config.toml
model = "image VQ-VAE"
dataset = "regions of photos with short descriptions (Visual Genome)"
train_examples = 203450
downsampling_factor = 8
encoder_activation = "swiglu"
encoder_bias = "qkv"
encoder_inner_norm = false
encoder_patch_size = [8, 8]
encoder_conv_stem = false
encoder_width = 192
encoder_positions = "learned"
decoder_widths = [32, 32, 64, 128]
decoder_attention = true
codebook_size = 256
epochs = 1.4
Rows from block 3 of the decoder of a small image VQ-VAE, named by matrix and row number. Rows with one number belong to one channel. Each number is 128 + 32 x the weight over its row's rms, rounded and kept within 0 to 255. All counts start at 0. Numbers have three digits each. After the name is the row's rms in percent of the matrix's.
After each channel's rows are labels from the 100 images, of 14976, where the channel reaches its highest value: "patch colour" is the nearest of a few named colours to the mean colour under the peak. Only what is clearly more common there than usual is listed. The data: regions of photos with short descriptions (Visual Genome).
# convs0: first 3x3 conv (decoder.decb.0.0.convs.0.weight, 64x64x3x3, each kernel summed), inputs 0-63
# convs1: second 3x3 conv (decoder.decb.0.0.convs.1.weight, 64x64x3x3, transposed, each kernel summed), outputs 0-63

convs0.30 091:111117120123157174155107126164110118182136127168126134106167108151072158148167128141156100140155134160150115112136108151150105060138016136050113104138134177162119137138163095194135139128191142
convs1.30 127:145147125144126128141159059115149145072112092103106130150138108107149108117068139134109117133126105126075183155150137158069155157133058130101099125155116104129155110148099157000120124113086147
patch colour: pink

convs0.35 103:133146127126158117106110121110177115128101133028149138154110090165150157185098134089095065093142139145149156138066103160124149110145108063149073066138097123126138068108123123183140169101103139
convs1.35 117:115096123119120126138141149140102140108171133142143113127127104107173097086158104177204195136107116128113106140178166136206127167137124100113167064145182130184113125136141139053167055139133115
patch colour: blue

convs0.29 084:096186117102088151179121152128117126167126132137126082113095106120124108087146038074129096129116153149141130159096133149144124133089043117166187090155149120114056145107109137103111105182178156
convs1.29 097:123032119154186104107145080114131092125115149124112165107142139115109145148148188143141144089134141113095113081128100092158122108141193167122118150130164134201134100136160131167166152040077144
patch colour: white

convs0.62 085:142109087102100122164144123114110099135159108240105170165128123104113116156084086112074061120136106101128086138141081123122124083130112132057132057181149143145160114120080144118125086137109142
convs1.62 112:102121142167120102107170094126134131122099187058128092032132116093088144113146163132205122108086147151103143149090146077120137175123108180097112129095094140171095119134148078095110181123118116
patch colour: pink; white

convs0.60 101:114138116083150147129086081092117119113104103180101132120107185157103135116079107081146087105095129094127115078107078146083141120099221109080150131148091121069144063114108125123172141117173163
convs1.60 085:124134118153104123150146127124169124096100160155140139139180107142137070149143200143099138188118119161113139185189188111070112130138058144130101107114186125188153187146119156127079114111092095
patch colour: black

convs0.25 094:109131128132173177131126147124180132151124121017108129178118163010149161132104090133114137089133143080143134099126147133124122098126066094109126182085120118097158148126123117153164119122132091
convs1.25 122:110097113139108042153136092133098098149098128082131137056122090196133095099145187127146117151095082161091121139105114116099093171135164134147143101175138164183142092142117098046137140093125136
patch colour: white

convs0.41 094:156161158072099160155129133118168101150130081075139124090091070112180141129075122131145111167141169103116108074111128092053142046176092119085119106150155105146078124105090111126127149149111104
convs1.41 077:088090128178138085134109126164142094121136157157126134153165196172138068145184105134124151116147124153078114112100165163124114147130136170213117145086164126142176158131144122164121090067154198
patch colour: white

convs0.18 104:106029052191130117105182147197079203154111130124131136126164133097149130143139148084140112105135117140148106138164122135142058150159123143129152136131149135104152093190177132152101130149115143
convs1.18 069:153216160109161121144080119108180045124147134147155124116119139123118125141164132150162114098150179189108128129083174159123113156127114137160119129092116091133076128050104169086131117183173147
patch colour: black

convs0.44 106:142127150123211173074121112117061139134097114131115147128143067125092034087099140176109156142166143120133139097088123199148114114112079130130109151138143119195147098158128135167098133147125081
convs1.44 117:108143104130125075145131153118131137197123170118149095120112136144101191153175093108139031104109140159165054119132131073120145111120172130159176123108077150139049142097116103168146153150132144
patch colour: white; pink

convs0.13 102:073160170152099124162158135170185136076086096132064165109125178169076148084113170102111121112103149148112166104089114095154128130132100162140181129177136049145155149149139122148157161102093134
convs1.13 110:121116116115141138106101126136111146185157131155174099191111131073113114164137057157145136152125134133153096173144154122129099119102200073150110115116251163164142140146127129156132076131161149
patch colour: blue

convs0.63 080:118147114127120068162142066118146125143131061097146058108077128116161120144100161093140125121089150097149127119076142113153103116086081208072153159138129154148132145140130179098125056087119169
convs1.63 108:166141115114126121180106236123123120149145127136122155140158186144093112140140104174123092154148105161171000108153123105121148120145167087152123104121171148131129122116098115123121158172119082
patch colour: pink

convs0.53 139:153149097127025146127118099134098122111108079131138131136170152113113095150090124137133136152129129144065130139144139040123152093144127100096139136180137051145023111140087095124136109116134135
convs1.53 110:118115143090161120125141163109103106094155155118102108090113092088148144078138165134141182132125143088107173130133189255126130156138118176157119119100122163109211116128155116097129098140120148
patch colour: yellow

convs0.28 117:146145131096166111114137098131118112135141149085117126131177113149081110114114134182129145196230133135092146127069086127085160084160122124117149185099059072110161169099139133133124117173153166
convs1.28 088:131114141128062167116108220125158116128125119139185109100088086092157172157159094095117122091079131181129099138191156135163111141135091158140135119155170105132083123093100072088104137168097092
patch colour: white

convs0.50 121:123136121142248072117143092139103121110117083045148110126164123092136088135097108151133064140119138111160117101139124136127138066160069140079144088179140173156110146163102107133141135141124136
convs1.50 102:172160129099080171184125239097133137174158128164108129145125128123124144136130102132085155137171134146208091125124101126162111098139200080172124126098142128083114126155121151122145083181122126
patch colour: blue

convs0.4 122:123195138145135126142141133112141118106111193152138132140036118140145090043105110155145173124133149097112119128081135110202123140105144143211126157055115129119097139117075147120120098088108108
convs1.4 095:118086126137114124163161114115157122075101081094145128083198169167123155197137149129111102139092092141088163107106122123100138201150131173049122090175141138174141131120164096063112136113118148
patch colour: white; pink

convs0.12 102:148095108181112077143121130155114153171115117122123134121217142115102119131173197150197126120136112135165201157143107077116095141186145119130113130113130136101122132209160191133104144157116172
convs1.12 081:065238139120140190134132094167099178107148116125140078146122100109130148124084099118093105145140096109146128114171142172148094134117133086095183106123105148062150112133127112115128126215146140
patch colour: black

convs0.2 121:153210132089139165136126124066173056105119151125144124138100117134130120157098093198146125151152158099134114125061147148150170151135118181160131112153133132191127150070069154117130121059144116
convs1.2 122:105000138200143091134136116178128148131139126081125152106142134143129172110143114049101122117094140175124110106141124103117090092129145098120153142105143130137118109158169048126129149165119134
patch colour: white

convs0.40 079:162144160146046124141155169124152133146188150146118093126164108114122138120125154160173156055154117099200159131118169061105139131141104082157130061143121117154086100095097122133097063154114137
convs1.40 092:110123104088184113109070068137176117159102076155144170113123162138171096143119097096087135144116145144038120120113134150128121050128150147115134150117099110115186146140175122168132192085167132
patch colour: black