config.yaml
model: "image VQ-VAE"
dataset: "regions of photos with short descriptions (Visual Genome)"
encoder_fused_qkv: false
encoder_moe: "top_k"
encoder_moe_every: 2
encoder_conv_stem: false
encoder_width: 192
decoder_activation: "elu"
steps: 4500
batch_size: 64
weight_decay: 0.1
Rows from block 3 of the encoder, named by matrix and row number. Rows with one number belong to one attention dimension. Each number is 500 + 40 x the weight over its row's rms, rounded and kept within 0 to 999. All counts start at 0. Numbers have three digits each. After the name is the row's rms in percent of the matrix's.
# v: attention value (encoder.blocks.3.attn.v.weight, 192x192), inputs 0-95
# proj: attention output (encoder.blocks.3.attn.proj.weight, 192x192, transposed), outputs 0-95
v.50 104:502511565418588490600465471536497548568579462347450583491510479487515453506426506492448496497429483527508515504521500496509416518489455415486506565421495510527540482509445492581504586543500542506498512528501454582469484588499500491513540496494466446530485497507513520602502483537473516576
proj.50 094:461555491594500496415499501400462505442471553651536481496513507440534493460527515493556496591573510510477516455553528493515501503444541627551514450597493549486425500551502505456481392502520511510507462460529515438512492414456465487500512485517502503507508500480464519409489498499499438502
v.51 101:483508515490525492478501438605501535534550480500479493509520438503295499480502439496505497486526442516557438487550495467502465515515407551527597548530528537526579410512491455581476442491557480471531437488511445538494454487526420397514477474533506493507509509436459514538486475517494559528
proj.51 112:475562505511494453514501563394497470475523502505460516499507503498658444499517501458494492573528530494442498471524510457481499503401517504514453481519496551496473535554570504482459472513548537510493506504549501499524496529538518555496630548484459526496527475509554504489526558503489437517
v.52 094:460552509493485546558481505491513514547467476495488515540449462479406489503487411518545500496440541464500490541411505518514518475513542501502491503510488535499518525502536564486591468477563484499510568473309534495513472490539486500508512582505501503537516561513472439484519501536526482496
proj.52 094:492480543488502471522498507476494511486499542491508494442540478571659527464527593492500498501510538501464508479563494481537472464501429502496553457484510460521500499462458495575472536512499456500493437521655502495481499505478493459474528455498485469562423426512512494573517512505525512533
v.53 152:498503518507487428438506473563578425536538501564504467492497568525565512497522432496432491461464454479500493419423424498499512512544528500497448518501493550499548391557501503462511463513544527559523479480501507495512553519483447564513504499435488511489557483499511499508504529625566586489
proj.53 151:495445475461507559484489503468407510572447437503485479491553513525479521526483564513513502525524605500489562563500535501508548410559498450474552437432496506489516560500520496518548520526392505486493508567520529543466476497496613498447500502606574494508508453520517506501498494446442399498
v.54 094:483485440500491562517501436552512536493525488510526469534533455585354464536469482542516497564482483519520445536470493540485507480393481484500493504514548404503507550451456505535556547470547504512472510494479516475501473509494538562418500587476451488501484533482509509466493504521486520474
proj.54 091:487514534488512480499472602513518406471460519482464542487502477506628477502496485472489500496547543494482489512512487477494437580537431493496520508499490577496528440543500472506507433505508457497513507481531459495547495540488508432487493474476530500512508507498509477537502534532571561486
v.55 096:507501501477479551546567475530482624498473478571467461508515443494514451501462428500500522550499514453490500506498523501491496494519602486451500519399464575502508393522511571494491498501505433475562507497360400473496513533497500449479501608525510443521534523499582484527509536605528452496
proj.55 096:496493510500524505509410525485481374498514513462491551468514488544501475482571550503479501510538514511494474502521497528526513497465392521525449456585523465503514554538516429520524497519516535494487498593571569549485457459506481489465578445517502519532516504487475512485510503472507469431
v.56 120:527496483513509484434495534530505502567591509474510526509502372544438521566548489447462514472519403500518409513462618435490489508490472485493534536534494511488549500424481497554568542571493497594409441484510471538507483505474524480489485515525494452501498477458450521447489494508508564434
proj.56 128:508518525494522522499492474499502507472443495554501494466513653450505447465468463517574477546490526459450612502514467524477542485499519510521506467452534584506488467675514469431413414488563542431603505497498531439485520515505496493509490482464531488508472533475506501540511550484505469514
v.57 124:550497514580533514498470510535498457466489468471531519500475497503593502492453536529523507603511470496561494498518545514499465499525517385484485490489531500519499549521497526500666560519498443501465430486481529451515537521516481509497494505507496501497466503463551504558427465496475497505
proj.57 106:475496431500510531424489516458533562486488510494582464506497547500409480512498471517489502449474515526514499503498471494517502494507526569520512485532495489533496405474486454527311531503419543499449570496516496509514454507482458538509502472451517490449503510519523527442531526442518497442
v.58 154:400515488506552507490442478492549491495485507463453539427481584451549443493417502499482502527518508503481475448545492516437442512482534523562491492503493500502500546533419461498493516465457585501496513529514550549445515523484522606518512362447492501502504474565589492495493518483446514600
proj.58 145:552457511526485529431573498447429491471494496502517506510513467461522608534564551462534495457494505540525514490511497504527478515533550464485502502470427467496486552413503496476491529486478500500494525432499463501543515489513461487499459527532489575472502498492395506459466356517503502497
v.59 107:539526516503532499548461557469523501498524508490512538551475489521463507566441489423510505509487501446498558494503520597535505496521498447464500485462487529516444520503505533489605512481521448501491518513498487496522397461467513342537492596432501572585486549472471490518415556491565581500
proj.59 103:440477514526460502523512436538566512471502507502542475505541489495471443415523494549485498505470486508452455482456486406494517506490472589574509498519538464477488371577446516546432416542557500494496415504537503458501587479518503514474501449519506374444492470541485530544563503477466475512
v.60 141:484543428435502440515512485461495486501499444507402499454509552491513500512495496498495449435548538479451516541505493497510490496489490491435474555535461578564503574543581516416491464508441498514496438511503515502490521481550525505591567427504530492495488473616496502527486491504455515528
proj.60 174:494505533521499507540498473549511497500425551491545487536478503489581563478479502517533508485467479504480536464420494527509505478539562479546581398373514435445514479412479498497543525482484524454505576502484515493488491518511537505477455557504474542532486401436494495474505474504503499512
v.61 145:520498503497496395445443493506501433500563443538372481438564575590517471516505507504487483521506502542501513506403505501550560428525467487479498496548425502505504531512466488458497499521494563500510489496515489518476519493509517543518509495489498497489498503489535499559561512579478564514
proj.61 157:542527486493442613518537499485498527543406524514599470572519477454545553518486517515517515441515534454415630449515534499461521471523596457501523492406517499464513488530511551488522493520445479487496522560478554475492490507484526491501495495552508498530518393501468497453500485468524388489
v.62 064:466490501505494477477471484503521481450505508534470481471499505578492482488440514518471484503457594515493501499546476506495514508493466503553472500373553502598494475616525448498459575516490480500561476497521519498552542455501496531505474556500491542516504508510591519578542579502518415511
proj.62 062:511501492512503549497561513494473492535508465480499503563614451461500524518524510507462520512557432510485481503491500451528449530497520453449481500687466501377553498472484603523552444511495534511393512537485507495483470509487504495510518458511537488481512485502427499420533473497493497520
v.63 101:472494564475557489528538422573501526476538485475479475512480454501502500496512523450543500556544551492499554476568526519512424505565505522508494529495448493516498416537510553545387499502420483466488485508506444473513502467497442391501507513556565574570471498392499510492418527497462496497
proj.63 106:484494485545443526457485551392504478505507501492506512499503503486464452454487488534486500476485429494490362486535488496456547514413496501513427460537559497499494510523503408487513536505639523511492514496520516546503479513523526563498523491490438408468524540594539512477567484497501434522