Rows from block 2 of the decoder of a small image VQ-VAE, named by matrix and row number. Rows with one number belong to one channel. Each number is 500 + 50 x the weight over its row's rms, rounded and kept within 0 to 999. All counts start at 0. Numbers have three digits each.
After each channel's rows are labels from the 100 images, of 14976, where the channel reaches its highest value: "place" is the part of the image that holds the peak. Only what is clearly more common there than usual is listed. The data: regions of photos with short descriptions (Visual Genome).
# convs0: first 3x3 conv (decoder.mid.2.convs.0.weight, 128x128x3x3, each kernel summed), inputs 0-127
# convs1: second 3x3 conv (decoder.mid.2.convs.1.weight, 128x128x3x3, transposed, each kernel summed), outputs 0-127

convs0.125:352511436440450510525518429527552437507443504448545485474574502486527482583533539512455546419564490535502488498373507540462503455475481548520577533515485562469503379406492524360500434464432506453484565483550512470496508514533463523598431448434586525460469468440502465508462527440638465501492533438453472463506551569582507491541592442488517507452410576473466531506523456463494457467484
convs1.125:448562432491545512460474520497520445474463442563539499450512412558451528493483481409483524502577468491530598529491487458439499495586490407552451491480501344483483537538487495601510467554484527551539488491372438464534509594447544417495588585485503528439460496595541444510474568502477534537479491493599643499548495451490436485521473529569482476508573493482602539559529529491442474501412
place: bottom right

convs0.53:459547399490423551577502482477460556431476540512523573450639424500448399500534434532447492495545497588501513539587499477487548559523482510483555554489455587524487486401414529485548430443576499546450523524577499551501517466462494553471547491464475448537539524518467455472463424420513471499447605544506614476462442542538518555487459484425515498438479523537392504560577413451476410494495
convs1.53:500468439576483495478433495510454533447529445494511476544489468561446527362451524489423484480571473483507489513387516541476495463484495482517507515508521465585507581485429464545470471542472481425592458471428508400445468476542595525545491514467560514556571613499498545450481546670503470487511400469507416552419531537487458559525625456518451515607432546525492503473520517541412465523517
place: top left

convs0.39:418566550577517490618474580572557464530416490469476482457506563547339491450489547600498487537507502532476513427525403501523502441619534466543588478483481510564549439465523540453472471526495508536457528495484358492500494519437487556477490586485531458514438525527502451529519448471545530558475399493528533487514596502495486441456496439476360530440441520495541477585426472469515464545503
convs1.39:499454483546574480510490490465512494501467517518527515601484436431591563520562429448443484396473514439541474495447534485447484543471469497478456409463470566521536515492570544476462526543497495373484535504435563532446550503558548432448506366476523561542442419474526492484376481493474574524528550544567413484568419503464560484556404508480519475460589432475556477369545565468475499520558
place: top right

convs0.73:373520459524460470511432454476531566516437505507475549503567449382448372541495437525428520510383536542501473491537480530466549513497504503496589576574476561582518505439436526415396504492470504514377523484479438529489464487490458525529470553470529504473504540466498412509450451504537501569491521512456461491392521550528615523502482565482394466495459540539445549463509433399535408444527
convs1.73:535611452463555541475579544486551489528503443535417485385503463507464556506529491511516530473538432428578581501541530455462502511522461532445494476391490497482444503540458413435537508546464511455544547441435370460524510420452477489523577548552525517650462460500478542545485597522519515512475484409526455502550508450533480507469537471475538393548476522472601445520531564477391586486423
place: top right

convs0.33:500575540516503491503596555506562503440497552493529517492476445517548478439613442501497571521503566514579465472537491457534546531530571516540604518452471534563534581529481498489448613520534478579500512535524501537507460551533532575292485506480517486465584552544503554566612516502396543505462504524507574505464573470542538467438463505476388527485560540541469522626476464466527495453457
convs1.33:484451478487449539561484508553409541552502552446570486512561567465513530520501437521503461467429411437526440461560533492491499448498542595521331475572572500520519467548503499497489404444556518441430463525488480423501546407354406520552500531507491500572515606463492542485518539521502477361507480466445472433529499439462406489484567428444515522489473528421448539508541526533525447490469
place: bottom left

convs0.6:468481407461530522454518590553559615550547539472539426505501471543518404472480519503442442517461525508541459528637488440515559494569562459562509442506468521546512569488422528452510573475553448551487536447465441455452528516442547533511438542473577535505512567546519471546561510428354535596512508492530463529591587529529504537534505620531477564538431418505444567468485531442460523547483
convs1.6:483506491576497492514576467471432566461456435582556408509531423435447460443495515621410547527429473519505477484435619503468462516428497584451461484528515487564558548552607506585532390524460480487404509453547519505539470456490502536470491566477465488551461509501485494539518534495558460534472503415444489540507372450495405482431581502442496516501495495509493501592533419392503494415533
place: bottom left

convs0.113:493507371442501438507557570507452518481452512510512360498565536496467511476542509505362538490519514550513516449501482465537502489466584538532587589385464466597503539525488482500549578481531467538379500510540388528453491613536444468548452503524522508453498545423512426536501466510391481478500461548464535462450463531501543422524599507493488581579437508497425527551572491473519419493507
convs1.113:478469469517485458503558507474479523536604483545474597399512439398473493563484469460435464584442509501450485538523512489453575543483485474543499429455484480461467539567492590505424489478469567508499434456574446540538396502447458493484549485447506496505505454546510578373533445387606466519474513411440494450578461440515497520583582520431476596502597553452550469486506527525512470590436
place: bottom right; middle right

convs0.5:497480482417542565469458446535485486495478465519324531502483532396446490586435433490528532557528528459529515509497415558461474454499522562456532561555424469496498431445537507434529622545546510525534414544465474525476409474580421566587462512432445573449501414461556560514531383514606458523506533506477465499465448437476505542475501455564509446576539521519527481460435500509524467427534
convs1.5:490547516546447515457518467343444476434392482489617482490435496520550512482521545527511548509580538471533459533512474419479518354520493508512468539528550421442508604516367609554499510438482466469448503437503520556472366441481441543415480481548484473433459494476410532519470570476465567472469463494561548465462471536504548440604534544440485515501486467515467505513546551488517536507559
place: bottom right

convs0.18:425530362492495477555453610532452582508514533513483509461568461423452479480555444532503499487534472483529473451540532523540502446447507486553538529491468432612455514510487466471424432493553531530446533580545459513491504534489481584575420609510464471424500458415425421565477559459696523549455570495494524467463494518529499517473463584491495443540508578482435539545496447511531424543455
convs1.18:490492414483505577439573432479520468465425429437487488506570557476498407442464505530483470567490490459599618447512483446470465479500441617460522443488512574447483425515432502502460459500517491401570466440465480403423430424513490507484565367473499444495516536531456523516475490476402564535478443511397491556438522507437504503588420502474454477511495437557556512481549481586471454468551
place: bottom left

convs0.43:448493508590500512515444487476438437537464376543534481500430487509485626557549532516524536466422477522465431520467425408465522443502366513537474460513563498479516505577476501511505371464551450472508470516473458481489464430499480475375511419494621464516476539553458502553502488499391554479556474535548527475437508491499537513468424562469516375407542484501494571492474497570397532560488
convs1.43:560569533458450415483563495530465472462599518485494473489519538418545446505465495481506530427515514534490515535505576519508490553552511350500518507525468569537491579365483545542494590491547525507456581442459401491454537528449538547597479491532421509441550462484426498419511536541562442497522502533474443651478598509485512513395519529573569472501454456523532377507543488491569470490511
place: top left