{"dataset": "regions of photos with short descriptions (Visual Genome)", "train_examples": 203450, "crop_scale_min": 0.7, "encoder_bias": "qkv", "encoder_num_experts": 8, "encoder_patch_size": [8, 8], "encoder_width": 192, "residual_init": "scaled_by_depth", "optimizer": "muon", "lr_schedule": "cosine"}
Rows from block 2 of the decoder of a small image VQ-VAE, named by matrix and row number. Rows with one number belong to one channel. Each number is 500 + 40 x the weight over its row's rms, rounded and kept within 0 to 999. All counts start at 0. Numbers have three digits each.
After each channel's rows are labels from the 100 images, of 14976, where the channel reaches its highest value: "colour at peak" is the nearest of a few named colours to the mean colour under the peak; "peak at" is the part of the image that holds the peak. Only what is clearly more common there than usual is listed. The data: regions of photos with short descriptions (Visual Genome).
# convs0: first 3x3 conv (decoder.mid.2.convs.0.weight, 128x128x3x3, each kernel summed), inputs 0-127
# convs1: second 3x3 conv (decoder.mid.2.convs.1.weight, 128x128x3x3, transposed, each kernel summed), outputs 0-127

convs0.82:540448589501471533444524531459448557534539478560502533485496492525501443485432523511475324425489549538478432509526489460539476502518419462547392491499509586487480541500526488520495470475552485501519526473506503500526524457569508445450425488534554473502452505497425555512507496536540573496471475504500496485487507499479490471427488461520512441487507471549512535562455483512468517499503
convs1.82:454491439499519472520437535492528442479541498451530380525497472553514509408527463449545552499535444433542520439480587450475466501431466493495484488534475528497499450510454547430506479527540502484489521504470490465453513585445547508517503518448528441495547519445559539452556563513453516447508538568533516443563472535496458474559460492450512505542445571495527511449506479484534479536523
colour at peak: blue
peak at: top right

convs0.127:539519422481525474472559452505564590507478519516563410482554487424430439461550452511472501547428529496584510479471500467485521484486547466512524510559493571529522472486469595497483485471520508435505533455526472438499471470507491497452529541423512480505544522450478520486440470427441514534450458447479451543494526520516492500488561488491494496509466451467514557497520364494520496474518
convs1.127:423421481370529606545509442552465463481507432465564481483498435509487541447486557531499488478489481570471512534520475443464516503509510538544489500503520435564537573491512490512528494514515551525510479491553532514496510575517504514569410486544470476452481492479481491543560562516514478469539570455472505554522488479538517519436520483501478501490496472503423575528504517434500550471421
colour at peak: black
peak at: bottom right

convs0.104:453546485483500482544463497541566446512511496434552455443501516534521525525466568499529446513510495542476578506559506531482500463473477469586521545512575516472509472438452511376551463474567478527508502429482532469506538560432536565605469520513546487491470575484503531563447487491530525478512510493477551463511531578497489479477539507483486459407452504538470507495443431517484492450498
convs1.104:482487538511530474508555424483496507517416543565518532522479463526462471484519530477467538472558514525497450503476519509547428559565470496483468508488480476475514546525547494524497433492436485577534493487501487546454465436524567455453499472471422513468452433538474462540480520473521478489560445574460433592525459453588513542481512487401482417496456441494436508536538532478531532527502
colour at peak: black
peak at: bottom left

convs0.57:579451474510479511480544448506507525429541503475522527416504486534479510572442544506501516526558448496544449634532556519470512470463455525480519481513510522502430548501419451431452483522455451537504496518535545500483547507544484522510554471450519539478501493463518381543509486488518493484514487510522546450484471464539531519558483520413515470514431479489488512429507446587440439480499
convs1.57:476539502455488445536415465500541480488476502490476506514458459503548471461474475450453481382536536559538531490447523590550427572559476468464568542487489525507535523467486487552522492508507502496513529491468507490486458481485510521510518474517438543475487498527550537498463555510521525627563558553534523575503492556486507451517516425493468471480447535549583435500567432480546499530471
colour at peak: black
peak at: top left

convs0.69:533536467526542444557517559553518549447480492507504472470446446494447566454538518545494518515487534529536530414510459551538521522488550473537550504547572479500486525568541490481496460527490513492443484482428406517497515435496529526482414466477590515485547568469499581597559487527475561458484488453472564419474560489501472470516502540497475515520517507520476550568487536505505541559517
convs1.69:437442522465479517543529481515504523543512500407505491521579522510541489572545469552414527605481457546457479493515535403414488485471480534540459511530488481508552486486527552405445544508490460512418503517560474514554529518466426517492457521560472475493456529453453447480524446468570501443519457455483462490481469464465553498439438511504488468453499543534475531508506498470555490480521
colour at peak: black
peak at: top left

convs0.51:467508478503503477474534549464559585502489453487523501477546432464456491486576523505415488487445439524483474437484531457478492473509462453610443548453474574423545518476498501541470500500552515514479477441475502465416523513553516550500505500531475481507489477422468554453540503447391502484471507474524455483520508500558539497501505538436529492474550433461493552509518497403522451518429
convs1.51:526501499471496525478517479512422500485460527543478472508529578537471477477563498483580457494490491493535507517440498573566605476484490485393498481560545505569510552530528480556526379435543485407481492583490496495491466516531495512538511473392496493501487503528460529628522479480509498441503482489519584529507467445523481532518533529528501491533509453484443524462458509510496522484533
colour at peak: black
peak at: top left

convs0.2:485469503534473493405542509524462557526516532559512448468488515538532513500481514521497475392469477495422414456520496415561509488498418475532442497447555576519530537517517487485527481487522517537526478499463492473531541529492532439467358474570544442499452534505452526467500465491400579494533493493525497480522488504455488463411529454487528454470524501497472553555519491548489477493491
convs1.2:490493465450461477525439543502492427476489433481511452520495512491547499468538499414498500515492494553493531503492501487487495539535550505488539495561513474496505406464418510472460506450537510503451467439528517474505548508466503488410474485405507467438587403459471498483487532516520403508443635528563503447474484481520504499525497494457535438511440585523531488450530478490538478545537
colour at peak: blue; cyan
peak at: bottom left

convs0.123:479602491470533490530462515569551515431460484445469474498459463458514504467522508555459427482510470519559490420582494476515591467525506474563513500518494563530492489551542520519448475504555537532490529479522428491535567464480447491504467578474453438431507517458477536522525521483468540486515492523629615538439544478552502495556506531480493508540510511491488542518470525477480538539519
convs1.123:465499504466471515424525463533473502528491540495571528472521497470455433491477535582488530550446496516440497521460535514540522459455464579472492510451487465505522549435493540487496495535564472506464495533502521481559501460526544492433431493485552514535392540464475454513494482490557483511490502484372476485449508566516493586473511508442477478472494457545408526497544389544433496502468
colour at peak: black
peak at: bottom left